A small masked image model, trained from scratch: encoder arch vit.
Rows from block 2 of the encoder, named by matrix and row number. Rows with one number belong to one attention dimension. Each number is 128 + 32 x the weight over the matrix's rms, rounded and kept within 0 to 255. All counts start at 0. Numbers have three digits each.
# q: attention query, key and value (stacked) (encoder.blocks.2.attn.qkv.weight, 384x128, the q third), inputs 0-127
# k: attention query, key and value (stacked) (encoder.blocks.2.attn.qkv.weight, 384x128, the k third), inputs 0-127
q.19:123077089128119109107151154148139125165114186139151022060172146129153120082089116194120140122153121095097110129177213134108151135100096103155136181155142115104085111118086150144132137122173083118121142162118161144189179131103108184051128149161170112150133130116159102146116101144154151114134112078143079075146085104163113155166096161170062097147133096115139143140136125203194124124134
q.20:125177071171096132132133080139079097121133129136142199086187095094076119094169177137213156154128102195122078162116131153150168126090119138142110162102174051093153156142161091042105138142108124169112111132143096143121098079095099181112144136065176067157123144115124139129097084184160162100171161124154069125125104150118123140095078128160091163101155099155091193145153161147128091148147
q.21:150169151168137106167154136115133102139150107136124153127144161065130125117083097134129129143107098099120120150136086103152177129093219111130154072073102142088111113119151065134136066069134151101068133103099147153239173165165127138113141129141145159098145185176142119154083168073081172196106182086136199132133100182060136174062110148177099103118058054129111114096066107140135152137145
q.22:107159187136108184101189096096112093058114102142152165120093180055067089127159106084122173178161135124059115129134097169103172071141186114155130179214122132130154116111084081124131132136126134142105142091162055182136061077125104080191123125139073125179151189117090158087097111093148125147134161156054178176147108140165149201059176158102161131149072123078121090142138135077099157174147
q.23:147146091175138141160186133061147107126085160122162135144136110111164157100122125094141142107114110115095143080135099163081155171113137142098103112081097137136126136112155125111163132113139174134145096121173093129143159084094206080157143150157095110113149143131126151112139161171113148179136118173063119114128156130141144156098037097094103155090109133131133142114101097140140177125091
q.24:172105122087121152163141177114097114141073174134163174123106104117173063131122092114106149186131115116112118126073139072135151155122166131151122165179081127064106116111111121109125121112161116188104120154128110204127173135119102178198149134091116158096162120132106120153160097146124145172135153119113179173139163132094158056157117119128128132094108156095096065166110092108128130152168
q.25:164105121102154153092138066133064173101101081114139150082075132086132138162169088170050112134146144132117164172089155138164091092148143157159125101151064135139152117090150151077119168134125108090171117119151065131178134121116112178088138155149141099148141136081120165066130124081119171104105163120095097153160124101084104078133165098127120165096120161190040189099143094151125147149157
q.26:215111077116095107124095121116101163124078103141127152136133098143131073149128119098098098113141107093159048108118098151137096170109108138149154133120092111135149128119204166157181079147161141174141047146151127146114155127201148104155112118097169135100085086095136116117150139206113236121101149091120138133112114156100130113211082140214111128159116111103046107114125070115158152136147
q.27:132121142141166099149204108143084095111126093132154121139080175148167167131097110126174079141100129127096195101161100143117171118081073131186102150102161090108187133168162133197174117181062150138171085162116146135141127165154099080125121136134107096118153156082138125128183144172077097159122108096122049112096146112160128098148104178090154111170124117102097111168191091158070122149100
q.28:108089134132200063095127143124060123111117153138118083123143085152138136145075167100150127133128100081128092158131066145118115132120122146129143168072061096112133125132134136095140211110133102156125100152134167139115152135063102118134102118118088148132120168152121132119134130144153129193128093127138169104085111090111109099165174140157141100097111147133175192124197160140040105155137
q.29:187177172117206147134141118102102128125141125126112117115156102097207158131138121117093054108115193053126199170098181125151112085130120142095093116121134113107145049078153152116104129138102116114124105124095182145092121128173118119139135142173116075149094110148142039151150075135072096121187123129082161167179168131144144099147161145094115100188082118150213130093143184105158136138157
q.30:099139123135146089138180124158172148109080075119119149161151154166120081123158090172123187123074129111161148064117124154088113107110144125167130119095124185157118153073095136103129157113112109110084159176108141090125136150057116159166083101080146107096108078156106149122131076154158167188187073131173184146105108100137151148095110142137167126110149159136149129086088160151150102104073
q.31:169118097140186097086153148145091090151151127163159111096188107131129180110132129099112132098054151155129177142114156084187140129100166102090132202145152142114099108140108195163083110161078110135132124145056106147113136090091161113063121223178116139097134126094155122129099131135127133171118114103127121144170196100170115173141170111084092117096091164191127108152115151125082120096145
q.32:150100177159138148172109100137179042133115154091071112113108107167147115131052160150060068139163136145142121083101143151196166101094131077166130097092150197145175078119115137153081125147117058113135134115126120113178180142089169173100138162110111116143118121132144134132142138058083182144162100144142140094138137145140172104091196086125138113072130159165155098097133131117097152123126
q.33:101153165150159069118097120157170103101111084104128130130205100129106123126111113162058131171150096150082116106193088110170091129143154166081099107132201140122155125079131193189117077134082143132076116143136138148137092177141157150151161084100164113059083118144091084112150102124074143155115110189103153123200085113153212110113062214169150074168089092138162130104108140162121157110076
q.34:113125092149165120165131168131092107157140112090109149139198163119152099102143108146114249118124106118129135135145134155096125158056156125116159146131151075121156132160131143083136139085116122179063147129101154075132153056081118131142134084172134096160102049160136139191094123094152149075163119148151135159086115096126174154091138098134117127143169117138165119140145151146200083145148
q.35:127080208121111146158115107146125109128147095183161170147235102127143151099111105041140134196171126138137110067166137104130158109153158152137163124154127097094129148155122096122110061167145163152150085104077125197130142107134111114175092145063100113159120174070133143138068131150076101146140062081113173125133141094168093164132162091125122125105107117131151151153112100117158136180144
q.36:043100119127140085105163155086118093162157117146117041103153085073137144153084099095158131151138077133109115079105136124152124135078166104119158080119125190123137129154207140148126093178140119099148082191125169163153143121188144132112115099180140148138150114104065094130097142095129138104138116125147098130151051158094113140120124108111176116122083073143107083149166131096134133139143
q.37:124105114105107112106166120131122135092097122116153146120043138150137182193128144120130170109179125110126123183156171128113163151100098075129127146183159115104105084097180175100132124129155106162086112132175095143146103108050093147120139106115075130060171112114115103112127145114191093123075131177126122132111154172079143122121112174109153104111124144132126070169070080132066094128123
q.38:062147116161139144166156113139118151104177116158166136083153132052126151144151151149117171087106100103119093161141081097189222146146101159132090131118104106164064129145195118134201178103132181120140097138149105091170146110094191128083129125212113085090115125145076069144093124140201125187119090088125151129084151078159078128139103148125148121135103091193178117092133136118178079154118
q.39:117108128082111148114088127184046182143149157088190142054176109110111119107154143195123129105086179107107130143094183104164131158136174135105108125082145119066113123144136132122139176178111049120132114176070098084175118145105151187151080135121140180159105113084098144098138113125138138134186100131164128093111174090129089137144084118134129120133090151187132153145160078084119135107125
q.40:149120117072166153117133061198117109117091159137132124121135072049137100098066099127090110135096086162178089122132133187134157106086170130121112173130099140073173124160175175189098115151112164189224146098116114131165071131108163121110132131160173079150150118141187106117159070138128087116164196088108066163130102055158095151062150170166103150079151116107128147160117095137152106117149
q.41:117139134122168129103162142101113132124144190027139132147109180100144133130132097120225164134133112106093070099138108097064175044091100099175128113141112174134134125134081093076151122163110108125086171117127157163155170150146122172152171129137136102146106186125096160124077107044179124154122136173135161117118091090187104181108182106107104157109182131080115112167089132124089127153108
q.42:135107115140120124143115110105203148159169108083151188190042144146118102120053121176045087102156093143108138093160112162234148100108116112172169104077123102144067160136120145120148147160087144143169128104133128101187146120148147105129140175116157054143141123119169105145080195129102082136103094125102098162180126125120155121092113142150148082113172092089098172126131064118148186152091
q.43:107133078106131124140140123123159143111140102104126102167144127138097094182151101152103112146084194178164070079120097145196123135071122084101182122108129168069073171200099056180106092139217155191177141116140126088132131169110144085108110131102165125088133128066094143155135101135163167118086140090180151128185139151119156171159103200130112143097093143202163115071135152118087088123116
k.19:174121125134177141124164168138117163147131149153210156080221097103101109081086119171136155166144152078111117093135133093124141135134092105085031150175057122133120056136112139152129149130154092113138113164103114152187150134150146154110162081183111094125118096134175098176096053179118130149141080107157095093124120122108136135083095167143092092141080137126178192124121075173142130091184
k.20:193165129061183095178123119071162128151114132117116166087165055078086077074162165111148095146134169145133074107099154134150164135104169193149125138124150073097152122110100158100114204114117118191099103183101136163155144141126052158119103099050173127134113170113096144098113064180131134099159121163143161080163104153086162102108057131160080155116149120237166148149115126137148130135100
k.21:155166125120147115204150129152129124102142138111094109150100121079160154142141110118128140117113118111207108177161147107174107071152181173070142089109119141149078106153098108157148123190155120121144101116092102147207118113144142122148159122187160085148079132126157136131103180125137154062115129165093143196118210151095127168113096102152160129113090125087122088148072105118071115111134
k.22:132145131100166159084223139102151062107076130137168107123076164071137143173130077119114071168121114143107109059110143166156113132124189157184126145139088138092110155094191176128092184155183090096046175120098111189174139105090138072177132142104070159135150154059132104101149125080097094155168138127093166183145147137128118147121123168108158111117110145084127106135199171030109110119146
k.23:155167133169128156128102160091187124076143141113152180114100138167181095142143129084183094111121100093095144138151138127095109153091182213114156117105074139151148149084112081138151071110138172178121098157098138136129133117104115068196131109151150135072142129153130133121137126152116157159153095115086084159117070111074211149091091116142130149207099157150111121090102162132109170170050
k.24:139111093128105095120114127105107112153075211154145171112116108114163080134122115150098138112169152117088122124129123090101111096121175096087167200126084112156108107148166130114119087106186135095107123104134101170139135115067098155168156148133101155116154171150097109113213116146099181133125118145091160164094131103130147095224110158130146143123153131136103082176091077119165145092096
k.25:175108128136185109123101096128127147110133152175133120169075113021125140121165112150119108194078134078109118207131136149153153122149159106101169157163088085083168172179110171116120209170129179081137133095076146112164119115148104136114092160097098144159111049122150093095151126064148153125109185107111158125106154077077192095187136092092151131129134135123102160092105108171173118142141
k.26:168131093115107123133141127118142069075103109172087141158182112111176105157088124137163068087146124112115050125118083118101057204161064070120132140146116113144153114204176180165118130144113140154122093162109129115093096123208110056136176148077099164093138084100124177124162173167130190145105170116119058166134153129136116101127094175097117197149108095169080107109069107100142118127125
k.27:135130139061108160137153098145126100132193131113141152164106099153125127147112167136155109133110084101036188079190148132125179103084158189164139091151162118094167139095125141129166125156108157134141116120181116104141114191097166167145136120092106142105116113154145139114157111142125135110084132153111104112179158150129120113113099083043129112168098096119133156103150052159111057136131
k.28:138084139139145181125115086071121102155105183101156098118168114168135119121104186130126096084098124127091114152126107178077175109132149134149170119167147170094180117111175120116157169109131137112127126132138150094149185130108122209075107148118116137102132108124135123147183132135143183164165085064123154069096142114155133095170165134135116157121149115166091137142165137136049163087104
k.29:132139137198112139119173107140081098140134141094164137121141070069138162112146146130147117084154124050215164134108128097225096075121125102164111155116169146129100076082142160072164137097109107130118092108145082130065101092136133156090115175149105113125168093129094175110134098130122148120105188149121158209187137068211125119091166119127127156160106081110185107090146172127110091089181
k.30:171122070163112133139133101145138083119142088109120081139098183146133137105138108162106181081105179157143126089130135175108148085125096129061136172091093120128126156043114149114127114101140170126098138161116152102136155124107133170119087114167169052091125117145119146165119134169170166133164131146182094126096119091120116190165091146174111158124142158095117153082111185114143205182102
k.31:130136106099114158123145117117109174072143116149163140096167111111130072126078175089170102079100133145101197076149133125094143048120103117144073213131141191137160082150132118121133072151159121154109109147086113119081183102144124127068109163192102139099126179085150123137131089106077125197143126097169153161112198117096145137146176141107124148091148156187117153150120127098124114065108
k.32:147136150178119142145055178112157128127166099068114151112137064138084088118173187129136134105176096127129124091129107179092168066142133110112080095102159172126155113088111146140079153175160154134163132107145114113166177125107114152109130182145095093150126157115173141184119128100036145122113060125161121153148092082110110150086183142165161052124097173111155115101095144112111119164158
k.33:150120201150142083093060159189190120124117063141116094104181143124143083140105143139148145141171108159104108127238125139149115144171108087137143097096139117135177073099122124164099137188123124122099094126086130140133081136185097171143142059139152113128116157125115087135147162113066094206167088144108108132177109118173178090157035144103181122156080088135090101056153152072122138136115
k.34:126103155153161179121115106120136124116139169122167182073198187091111117139172122143167173081095147148164127081196098102139125143151094132154111170090147144116185085111113098142124118118147112166073118140029091141132165069034127182150133060137127085118102023135097096157108109137188125062153107117140113121148137149118101156153063116163172118122141135136158086105155117152104169149134
k.35:111097166147114155167112110090137122160129113141115142137175118147153152144102127084131082125125109113163125105146156153160153097145123140130176153129129101106128123134083105130134086178165129139136131116089150167129134115115103053153114140142112085090127129070139137140101155159125092137154122125151132065115144202152101178086131111092132078116100159115116117216116071133125138129121
k.36:066109172173103104129119184087138108088123132115100096147107101187193208114086117093111121120115097137136145149128182078196163132062100073131104092139137180133114124141195163179194120123116103128136144166125098142164179144162197158108119141126155125087156124132104088112095149099128151087134127117099101144133113130167165114107151113128169092119097039114125088100095108107141100154188
k.37:126117132080111125126144116116067124142175141181115179171088118107091129145144152090063162170177099113106117103150142115090165137151120141090133119150170160141089114146197178115107083164119169133051136165082090128199138120096123167150168101127104172116108113160121099127091129145136131134150082150162144172122130121084172137184130158113113121159154110098097127101093094122100117118120
k.38:106183126105170146108176175144149122130196104147114170103146155162113186113136123118118112115082142114191153145154106132192160115092135141136114103114109146174091142117206114158199126063145140097137082137130080089124101100152145076113121101184147108103084122107102073113147090118167144118129096075147139096121122096134100177158122151083100168131102099205167126094179168177116113188165
k.39:131142108156130089169138093123072207118179163086139101039152102116105114091202176189120089101142139114068133113125153112142131147154162130110118142178138131093161111186086115152119128140111105165127073156098119102156112108126127201145070149112104157125125134099117115123134077176131155162140064112130138087136142113149096146096129131110143139146138145178121165109147133109149134115113
k.40:195029132094127095151118118197096108059149114176133103116122103096160137111070151142115083114148160157151112132144149178137149157041124122152183154157130135106167117157153124098110128130160191187159123117127106076144065093111151119140091116101131084161110146098164080201131081073154089129121126062139110131182094104159140077094179138125081180066243111173146168126164090134176072149132
k.41:142152106153161120114121141112144122139115126104143130113109159125161160103123044039178136123142183163106100105086114153099129075135124125073148130102107158130120142140153114042155136168139086136074137150090174139170103129096081126124151154154067072091120155185138120148047111045140166136119061149109158128092079204143088207128211142098137150157197097076158158150113148133125175206100
k.42:126156116153112143194090210083184120159146094115153141142089171121084116102071154182118127191143100091133135126160115156158145142085113117154162084079160175141103148068113142109123099138115151079166091045145099074165123105201086107223119114095141079201161059166213089173154119110116093142144129145138133132160108172111126124095124138140154112128088160090061107110120094087084115166130
k.43:110160153107119159183105115163134118132099067195119137156131130164107077186082120126055089191134186157149051116177094156100100071134186113127092131094155114110129165123112159149066113107138103143160138124152139104155134168145124156086162148147155078082065196085132127161135115118124175155058101106159073145117105084111134160179116189157145186097121098129100100177143099078154118145117