A small masked image model, trained from scratch: 32-pixel images, encoder activation star_relu.
Rows from block 0 of the decoder of a small masked image model, named by matrix and row number. Rows with one number belong to one neuron. Each number is 128 + 32 x the weight over its row's rms, rounded and kept within 0 to 255. All counts start at 0. Numbers have three digits each.
After each neuron's rows are labels from the 100 images, of 14848, where the neuron reaches its highest value: "strongest on" is what is common among them. Only what is clearly more common there than usual is listed. The data: regions of photos with short descriptions (Visual Genome). In brackets: how many of the 100.
# fc1: MLP up (decoder.0.mlp.fc1.weight, 768x128), inputs 0-127
# fc2: MLP down (decoder.0.mlp.fc2.weight, 128x768, transposed), outputs 0-127

fc1.25:135120097138079177084100115161145098161117141166145097142129135128083118110089129165124122067103121094115112132142115128121148157118193125069114146138109147077113068156131166164155136121101126255088180165090167107132120173112146161109178135135161112124084099105175128126158177149163085073091142126226138121123150169127111149127075162141107166096165143172075153149096121158127150115137
fc2.25:146160100126164039163153143108152129094160075134115094107182194116145108157143170078159153124119143097093089102111135127127153133151108089130164125116140110146163115181067107052144097148151134196166179149077114093077077114096130111145131160123099154134154127155110107148109137075157170151117067137160169151117051157116172127112093108162158141174167039129122158122124168115116100113104
strongest on: text has "sign" (32); text has "white" (29)

fc1.163:091121168130182097114128148114087103141127108138138086186129147147134076133183048155128132130131144191168131104128133109155173197151147130131116144077161093128192109051147119182099140168087112198186157111144110141095096138123112134110100151122130094175111147117065117125090114143136122116063150105095147123135120148055095126118096192088119201151098137132100119145148172146169186084129
fc2.163:128149167161096105147086156065125174064099129118101110142100099068110123173118142156075094175180124143078105108105162147139116144118110123096110139113084119120126111140138097203178199132111138137130117072156122138191144152119111146163115127180109117106157141129118152128048157097105111125039157069152101098148155122155096112129174159124141154115182092152185084221137158154111122138139
strongest on: text has "zebra" (26)

fc1.22:136148117103179163156119108077098141124160117188089131088164120139105046171087134110110168100115128107064185096152093118145098098193146146119120097110099114133110108146149140148088086108130170138091132125114128115179137163116151049074167116112052146135093143129159184169213153147185168161122129116153130161138118107083122137174131148126103143189095072122184141164086128131090153137141
fc2.22:139105157113091143146076163033157111125083127138114158113104100205126124108145159151087156139097113128140090117142155080161115157103108089129124128111170096136129201062108111098177109148152085135092160118163141121142164114137120094180146139133173147167154148064065109152128129099161195120126152147152160157113092100086061191125182120136070126186142148126122172150117104181078145099106
strongest on: text has "man" (26)

fc1.676:120126130121127166124143086154133109130151144141138119130138105129122109144171172139129133129118136133142127125132135137156119143153160120137116133082106173095044183182125068108150132098087138104176097170127137126163131135135154127152102092132142127141129115121129135125137108118147114126000110124113106135113170153130114088129138115119120112162139141136112108156099125130124093148141
fc2.676:132174125104099049102085142176108123102109082089118176140114199123102201151112083126120085132099114159120077185174173135090121113113181121138165132137161068125181088075103152140153122153123094127171128076180156147070103133115141125147154151101097123130123167095162080159115112147166123128060119147119112130114118058161131121142200159141185142092134094104148183108175130126159134135097
strongest on: text has "black" (25)

fc1.370:139155134056127110089139143141140119159120175134151148121122176176130131104109046135196153139096141121154088138051101121129131155181116191133113150138129057114141113075132128131124121155158065148130066110170143142148139206187118104076082166161118104099158081114155157151129155081111139131132077128127146081063153086174148089123152142095184159105131105101147136078143117086178095122143
fc2.370:072077091080156121133146134139111136145187161144183161108125128127105107134181130117149120083138126171143092128144092097092181082098140178097088123161115157167140178134073082096103175139105131125128096171108138125148128145132135166165100128108088073203180175125156157128073124148155121132154128184046090101123146060089163152168135130111092110144104121099110117161188179081088086144117
strongest on: text has "clock" (26)

fc1.221:159143117091119131119115088159102104086036143155159148153123079114150163135166152099120102161135145154121153177070136157116104094189155162124063143156157110134143134120145151099156088088123178070126122151081104090116136135121148115096065129138091209172141080104090118041119068144188148089060124141130116122147106144159150106114131135138121145197124111138174142119141127047158134115092
fc2.221:131083135132142151148171064101101133141106126107090150066123104124175092167117114126188112124153156150066143082112085097123114123124111112137122152125128086177187129112107132107148142117219133175144107105062172127195125204133078179101138082081058073128136134114149120087136136126105126105150102104092126113140130121166129097138171154163169177105153214106127132167141082147172140172133
strongest on: text has "sky" (37)

fc1.719:092152133079134144156149119106067117123079102105135073121125092141185160152150093151103184156086233113076151161172097153129168116121162096113141165120036132085142137151119143107134143115150107142097163074149154147141107073146099143048093146096187126116105125130136183122132110129130131125146138117085132124118166119148116114156135183184167178187104092093127098088073096150093172119135
fc2.719:137123136135126110074131059104141130188124127196132154143107152126126115151141113107122078064092153089148117102148158108158114142166103204144132159105157131092154103124106161137094109131115167086177113182095072089131125115133134143145090117191076139178134119121079129167095114154163132113135168176094078176142044120142071110118123137087167077081167097174195175143116180153115090128120
strongest on: text has "man" (29)

fc1.37:087092101111157138123040136133065134087093110133142152147120101151107176132218167131102122153113122108147154094135109124148094113170130119099129139186093103177130068105166130155104135146100126116114123084142124119167108103189159140142143145146140147071140095106069189141174081101119084141130139128123137181130102138091197138110128130085106071200162122092126082168206193095110158131109
fc2.37:143111153162143111105162084130127107123094117158123085144158171092130134104139146135167095075203132099118136121171174131108146153125121204173094112139160161118117179077137158083183145175147111142136115127095070171181112130076149134188068083106138070139079126134085119144120118124064142123072163139065139089173149130133089160114128148180134154094127193069107087131115132130152092177098
strongest on: text has "water" (25)

fc1.703:235193168097213145167100141064141068181137089125104091153154130106132151142180112143125112047152052151117103133115156166098123129114169141085103074174092122122168149133105143099117093086116078131130137171131170154134114131080132095073125158097140136106142097118116133131094125071126106130133116143104118107043140145172105130135157174081130092107123164129164083125158139120123128110142
fc2.703:189156087148190156113097087103129120133098118158112160084098127148147142085067152133183148136099104255139162143154081178125168123123153135094143148133142143077130118124156125140130132099102141077102096137194184094151125083116134157120143144095132177110103084134126053120124098177127093141090129067116121152145064136136166143114131120159091077171097135122103118169138116151147153054131
strongest on: text has "green" (28)

fc1.590:133142071090095117117101122114109081167087143131154092142081105176140120097110058151111160099121119089120115110123108137138158117191171177116126148098125138131155145097160114112144149161110103121182084169161145147170158111137050104081131145151178132062149110093113139180131152110162123114088089141165215165195161113180133151154137114152101169055139104064167113095067124137182124133123
fc2.590:115141148168173092130151178070103129110120077138127113087162135145128116115184182077151145156161122128108100163080145100079144110156159117166150174144141140060114095174080131132101125168095119099147083158212165108086056111110184126150084197143102082108102169142094157074149086117127146143118140054117177155169148149166152105118120092133151123140150130120128108149113064128091184135123
strongest on: text has "white" (28)

fc1.626:128119148126152128151108115148152158130132099168154128173147170104135082080108136077162124094100148154155136051172161107152178172153144155128097165112163159071199121161144167100160136120133092130100148102139149136119158180103092119077135131131059096092100112130063094172142134142149158143255093165102108156145140087130179110113124143125162078124157168141092107112108107114164124097123
fc2.626:108076099085131127099138079136134125207123136065096141130147142107135150155106101140076119103106104099148117140151152149155117115128108135119149127095122163117059119086124072083140139101177122159065067169113143130102160079150148146119128105137112106165107133211116120148191133160151119084219124138168172082111190178126109178072131092164151100139154149088118108145131114095151194161186
strongest on: text has "sign" (40)

fc1.222:114188128077167164158120161161121179120148143184124166130110076141125149102121115163087166174061153168164101066196078090080152079150112128088128189155132104069128168112143077127077093131198148128141116125121124142132125149118062142112094112108073093114122123120125125142161108095152164125136133099131096104160104117108194112159116099160214132166119076120133104145101140160155070116100
fc2.222:092142133074136168172167091139098101142164129145061156173126144087137174099149146117150195115132149083105071088098107129171086134100127130056182076090176132116139138138127138114175153099116143105095113158187104119155175155103160125106133125150164152092118105096172074079124148116094100143142160136220123116113096137123138128077173100138095162129166127147119180087059121193105141157166
strongest on: text has "horse" (30)

fc1.38:086107147168156162133152105103124107075152159125103189092105028120137172173142143153147145146159156075040104099174148124143162074177106101098091068079074115169173117119094104109121117147084157126137107130118128126121155144151111121119037161146143119122081138118103158137145161151095197139146113111147099174094147107149114058121147139139091138142129165087175131142106156168136169174142
fc2.38:110157073175129140141147183091154075154075143184119138154140147153132044095157127185072148112063149108133041157144139162168120178127120211082144114097155136097085157126118140125105106158170091111067164143131132099102128150093120123069149181123169167101161156113129119132112116118110117127104123095104105131141101139090113171111120125131165168146140043173088140129169144096179101110132
strongest on: text has "man" (28)

fc1.571:159209096112143153150141112121119148092118141120137126134121133136137108132162086124155155169131147079134144109085138165150109153184136124078089140123094111136099145122055159149120119095112152105111131090121139090122114062106097145082068110147127122127111171165149190092109170131168149159056088205120168086189172149117074077125078142102106131101077047107138182074154096091091115151138
fc2.571:071110118140119110110139107079122101105107137108143168148120118091173135082136110161132156119072132179132102130123144170127130106152190112138169088129139128088162175060081183145173150224178149135139103142124181120122115158118140128106190130128064096150189103097149111170075090144132123170148078125144101145085117115134130111170101100094135120090113148119216186162158182106176120143083
strongest on: text has "white" (30)

fc1.539:000178100104153136136093139115151162137120086095078143154104084147150142118113110093176110148131251083094143100133137132142163133121124115149161149159097122126125096116111137110157157130111106140107141108128136080121112104173134192116139125105126092135084139144189111143096130147140139115130121125123129162080179114113097117129115131206186147174120124087098129123129129181120145102097
fc2.539:051076160151134078079143080166082096157153174119151099141088117156141088138136137138137133099125246111130092109077138139115092151152138207174134097124150090138121108143126164117119129127121134128153160136111094105157146135089130139123112157151108158176182113117110132168172131146120169155133130139147121187145075102182124125108132142046103076062064130135197106119110168135094092148092
strongest on: text has "man" (28)

fc1.575:000162097128153160148092176147140145099122114129117156133106107172150128127115131130173148157060184022149091069103161121136187135149157168110129229155108099078129130143108142126115159150133111126134107146131164099137158088142131195122109133121129134117120120096149124147108099146166140134123124126105131132081162115143108160145133115162161180181118047079100117116109108125140123095105
fc2.575:014108157126145120066157160145083109156121175136181127153117133125134119132181099156130131081151208057121028091070189150116088139168115154187151082136158077149123126157124178132107123097135139149151128163122103132118111126110112121123095171131139137143188135126153112184145148160130153173123137131142071180122094128132107131104128112067115071089107122145151117119123144118062126148103
strongest on: text has "sign" (38)

fc1.672:113143146176153139150087104125037138105129062117154113146159122109111101146160153131075114088099143144132130143088123138083091164108159126173121156110151084136134168119182146174154071131123055196140173100124132147158126158120134139132081106163097071139075107147193150162111125150113163160195158127109097150144184109161125086087086141124096166202143125199093113108158170126155106091098
fc2.672:118118088161130139123132132144177126129059163079096111153100185082108208159066157147139123087178191132112121143128103124139207129163182141108139095157155112090110117106088100118160110185097114143047078134099112163133098089156129144115122088153105102145160138135095176119160161053121083172171144093155184079117148129125183158126147112089204098131088127130121123144115143119102127123102
strongest on: text has "man" (27)

fc1.661:122162141134115129072094114160137159079176134142095160137133104105183135097150133110054137113196120140109140113158040019081144116174094158131154148096148143186141120165135124175088060157119162135146130140134094157150106186151054121125124135132121129159092169086183058145134128097165165117143125107094146117133115092123112140116179155107132141153101138103078159180103151062124126127127
fc2.661:112170178099141106165127097128091138159153135130124097180097129094146135140074163154141168154144125150131195149158071087102116066121170151083135135039187137113074148099181148161143116063152085140117139124103155148120173115134111092092126176184129147073106082104119141144097120134127088192098111166182183116091113131119134139130181158103138081077127131088139146096069084167157108114141
strongest on: text has "horse" (35)

fc1.249:136183108146122135171084123101153169140018154113110175085154137058137120155215151122122132099150130117084125170051144088119169101147149113139172127162135111114084107135093115111141129101083136135125158103111147136217129144132128081159094123173129172128122135201160109087140216145112085111127110129124116149128139120107104056148151166156106117068111162120120140157109103163083102162142
fc2.249:104157091069078068149169099100159151153130144076100132054217133164103160209209113115128109154133101137106122160101125111073113116154147144098134116162163137125151128113193092129094108199172096135114148160141088117137089133075068090147122080176181166081136086150122132143155139154159173130169145110133115086104105148162117104104088150159095087133136168095115105129131145147128123139162
strongest on: text has "black" (25)

fc1.313:126110117117098161053149152115129108124153087112201118126140175084085073142149083107209209136072121145115151148127172119170056158155131105087147095084121118103135135076144125081138112123141065133166056165140153098145083144097165123138122105156179127169156120099102154156163069128101134144155118118148067131115123138124101190141167178145149130152133115154126152071140142174105124075156
fc2.313:126146082190151171152136093169130123142158117118089094146128103095101147170061178117084120097160157112123175122098132101105137160156162094179163124093108168154174080165168114132138111112105124109097160107150094131115107194161097157107107138122117088194092199152139090135081163124205128106130123115085194091158109180073088087105109137111100133089099134113119095183188151088121132172113
strongest on: text has "white" (34)

fc1.142:103133135167170140137133127201083051161109144102153101126112157118152164162133133145155107146091128147142116113121098088088136182147120107081174120147068177147130097137102122049078125133101113129091179098078122124186087148155115139075114127113140094100156135136176076061131170165159146112113157109124075188127181134108130165124083154099143142168124123129176143099075109101106104219167
fc2.142:103143150079135130130146138142119147149163162156197161128152159133151103145108073101141166112121076137100160118096144143143152161110151126134146184133189092113126129199124145076097099128191174096134135147138089088138118071134166056079076101106132087141120148081127138132179149125148124148123141170113060080165129148105131126109146094177105133156114114109086118012079178136092100157189
strongest on: text has "man" (28)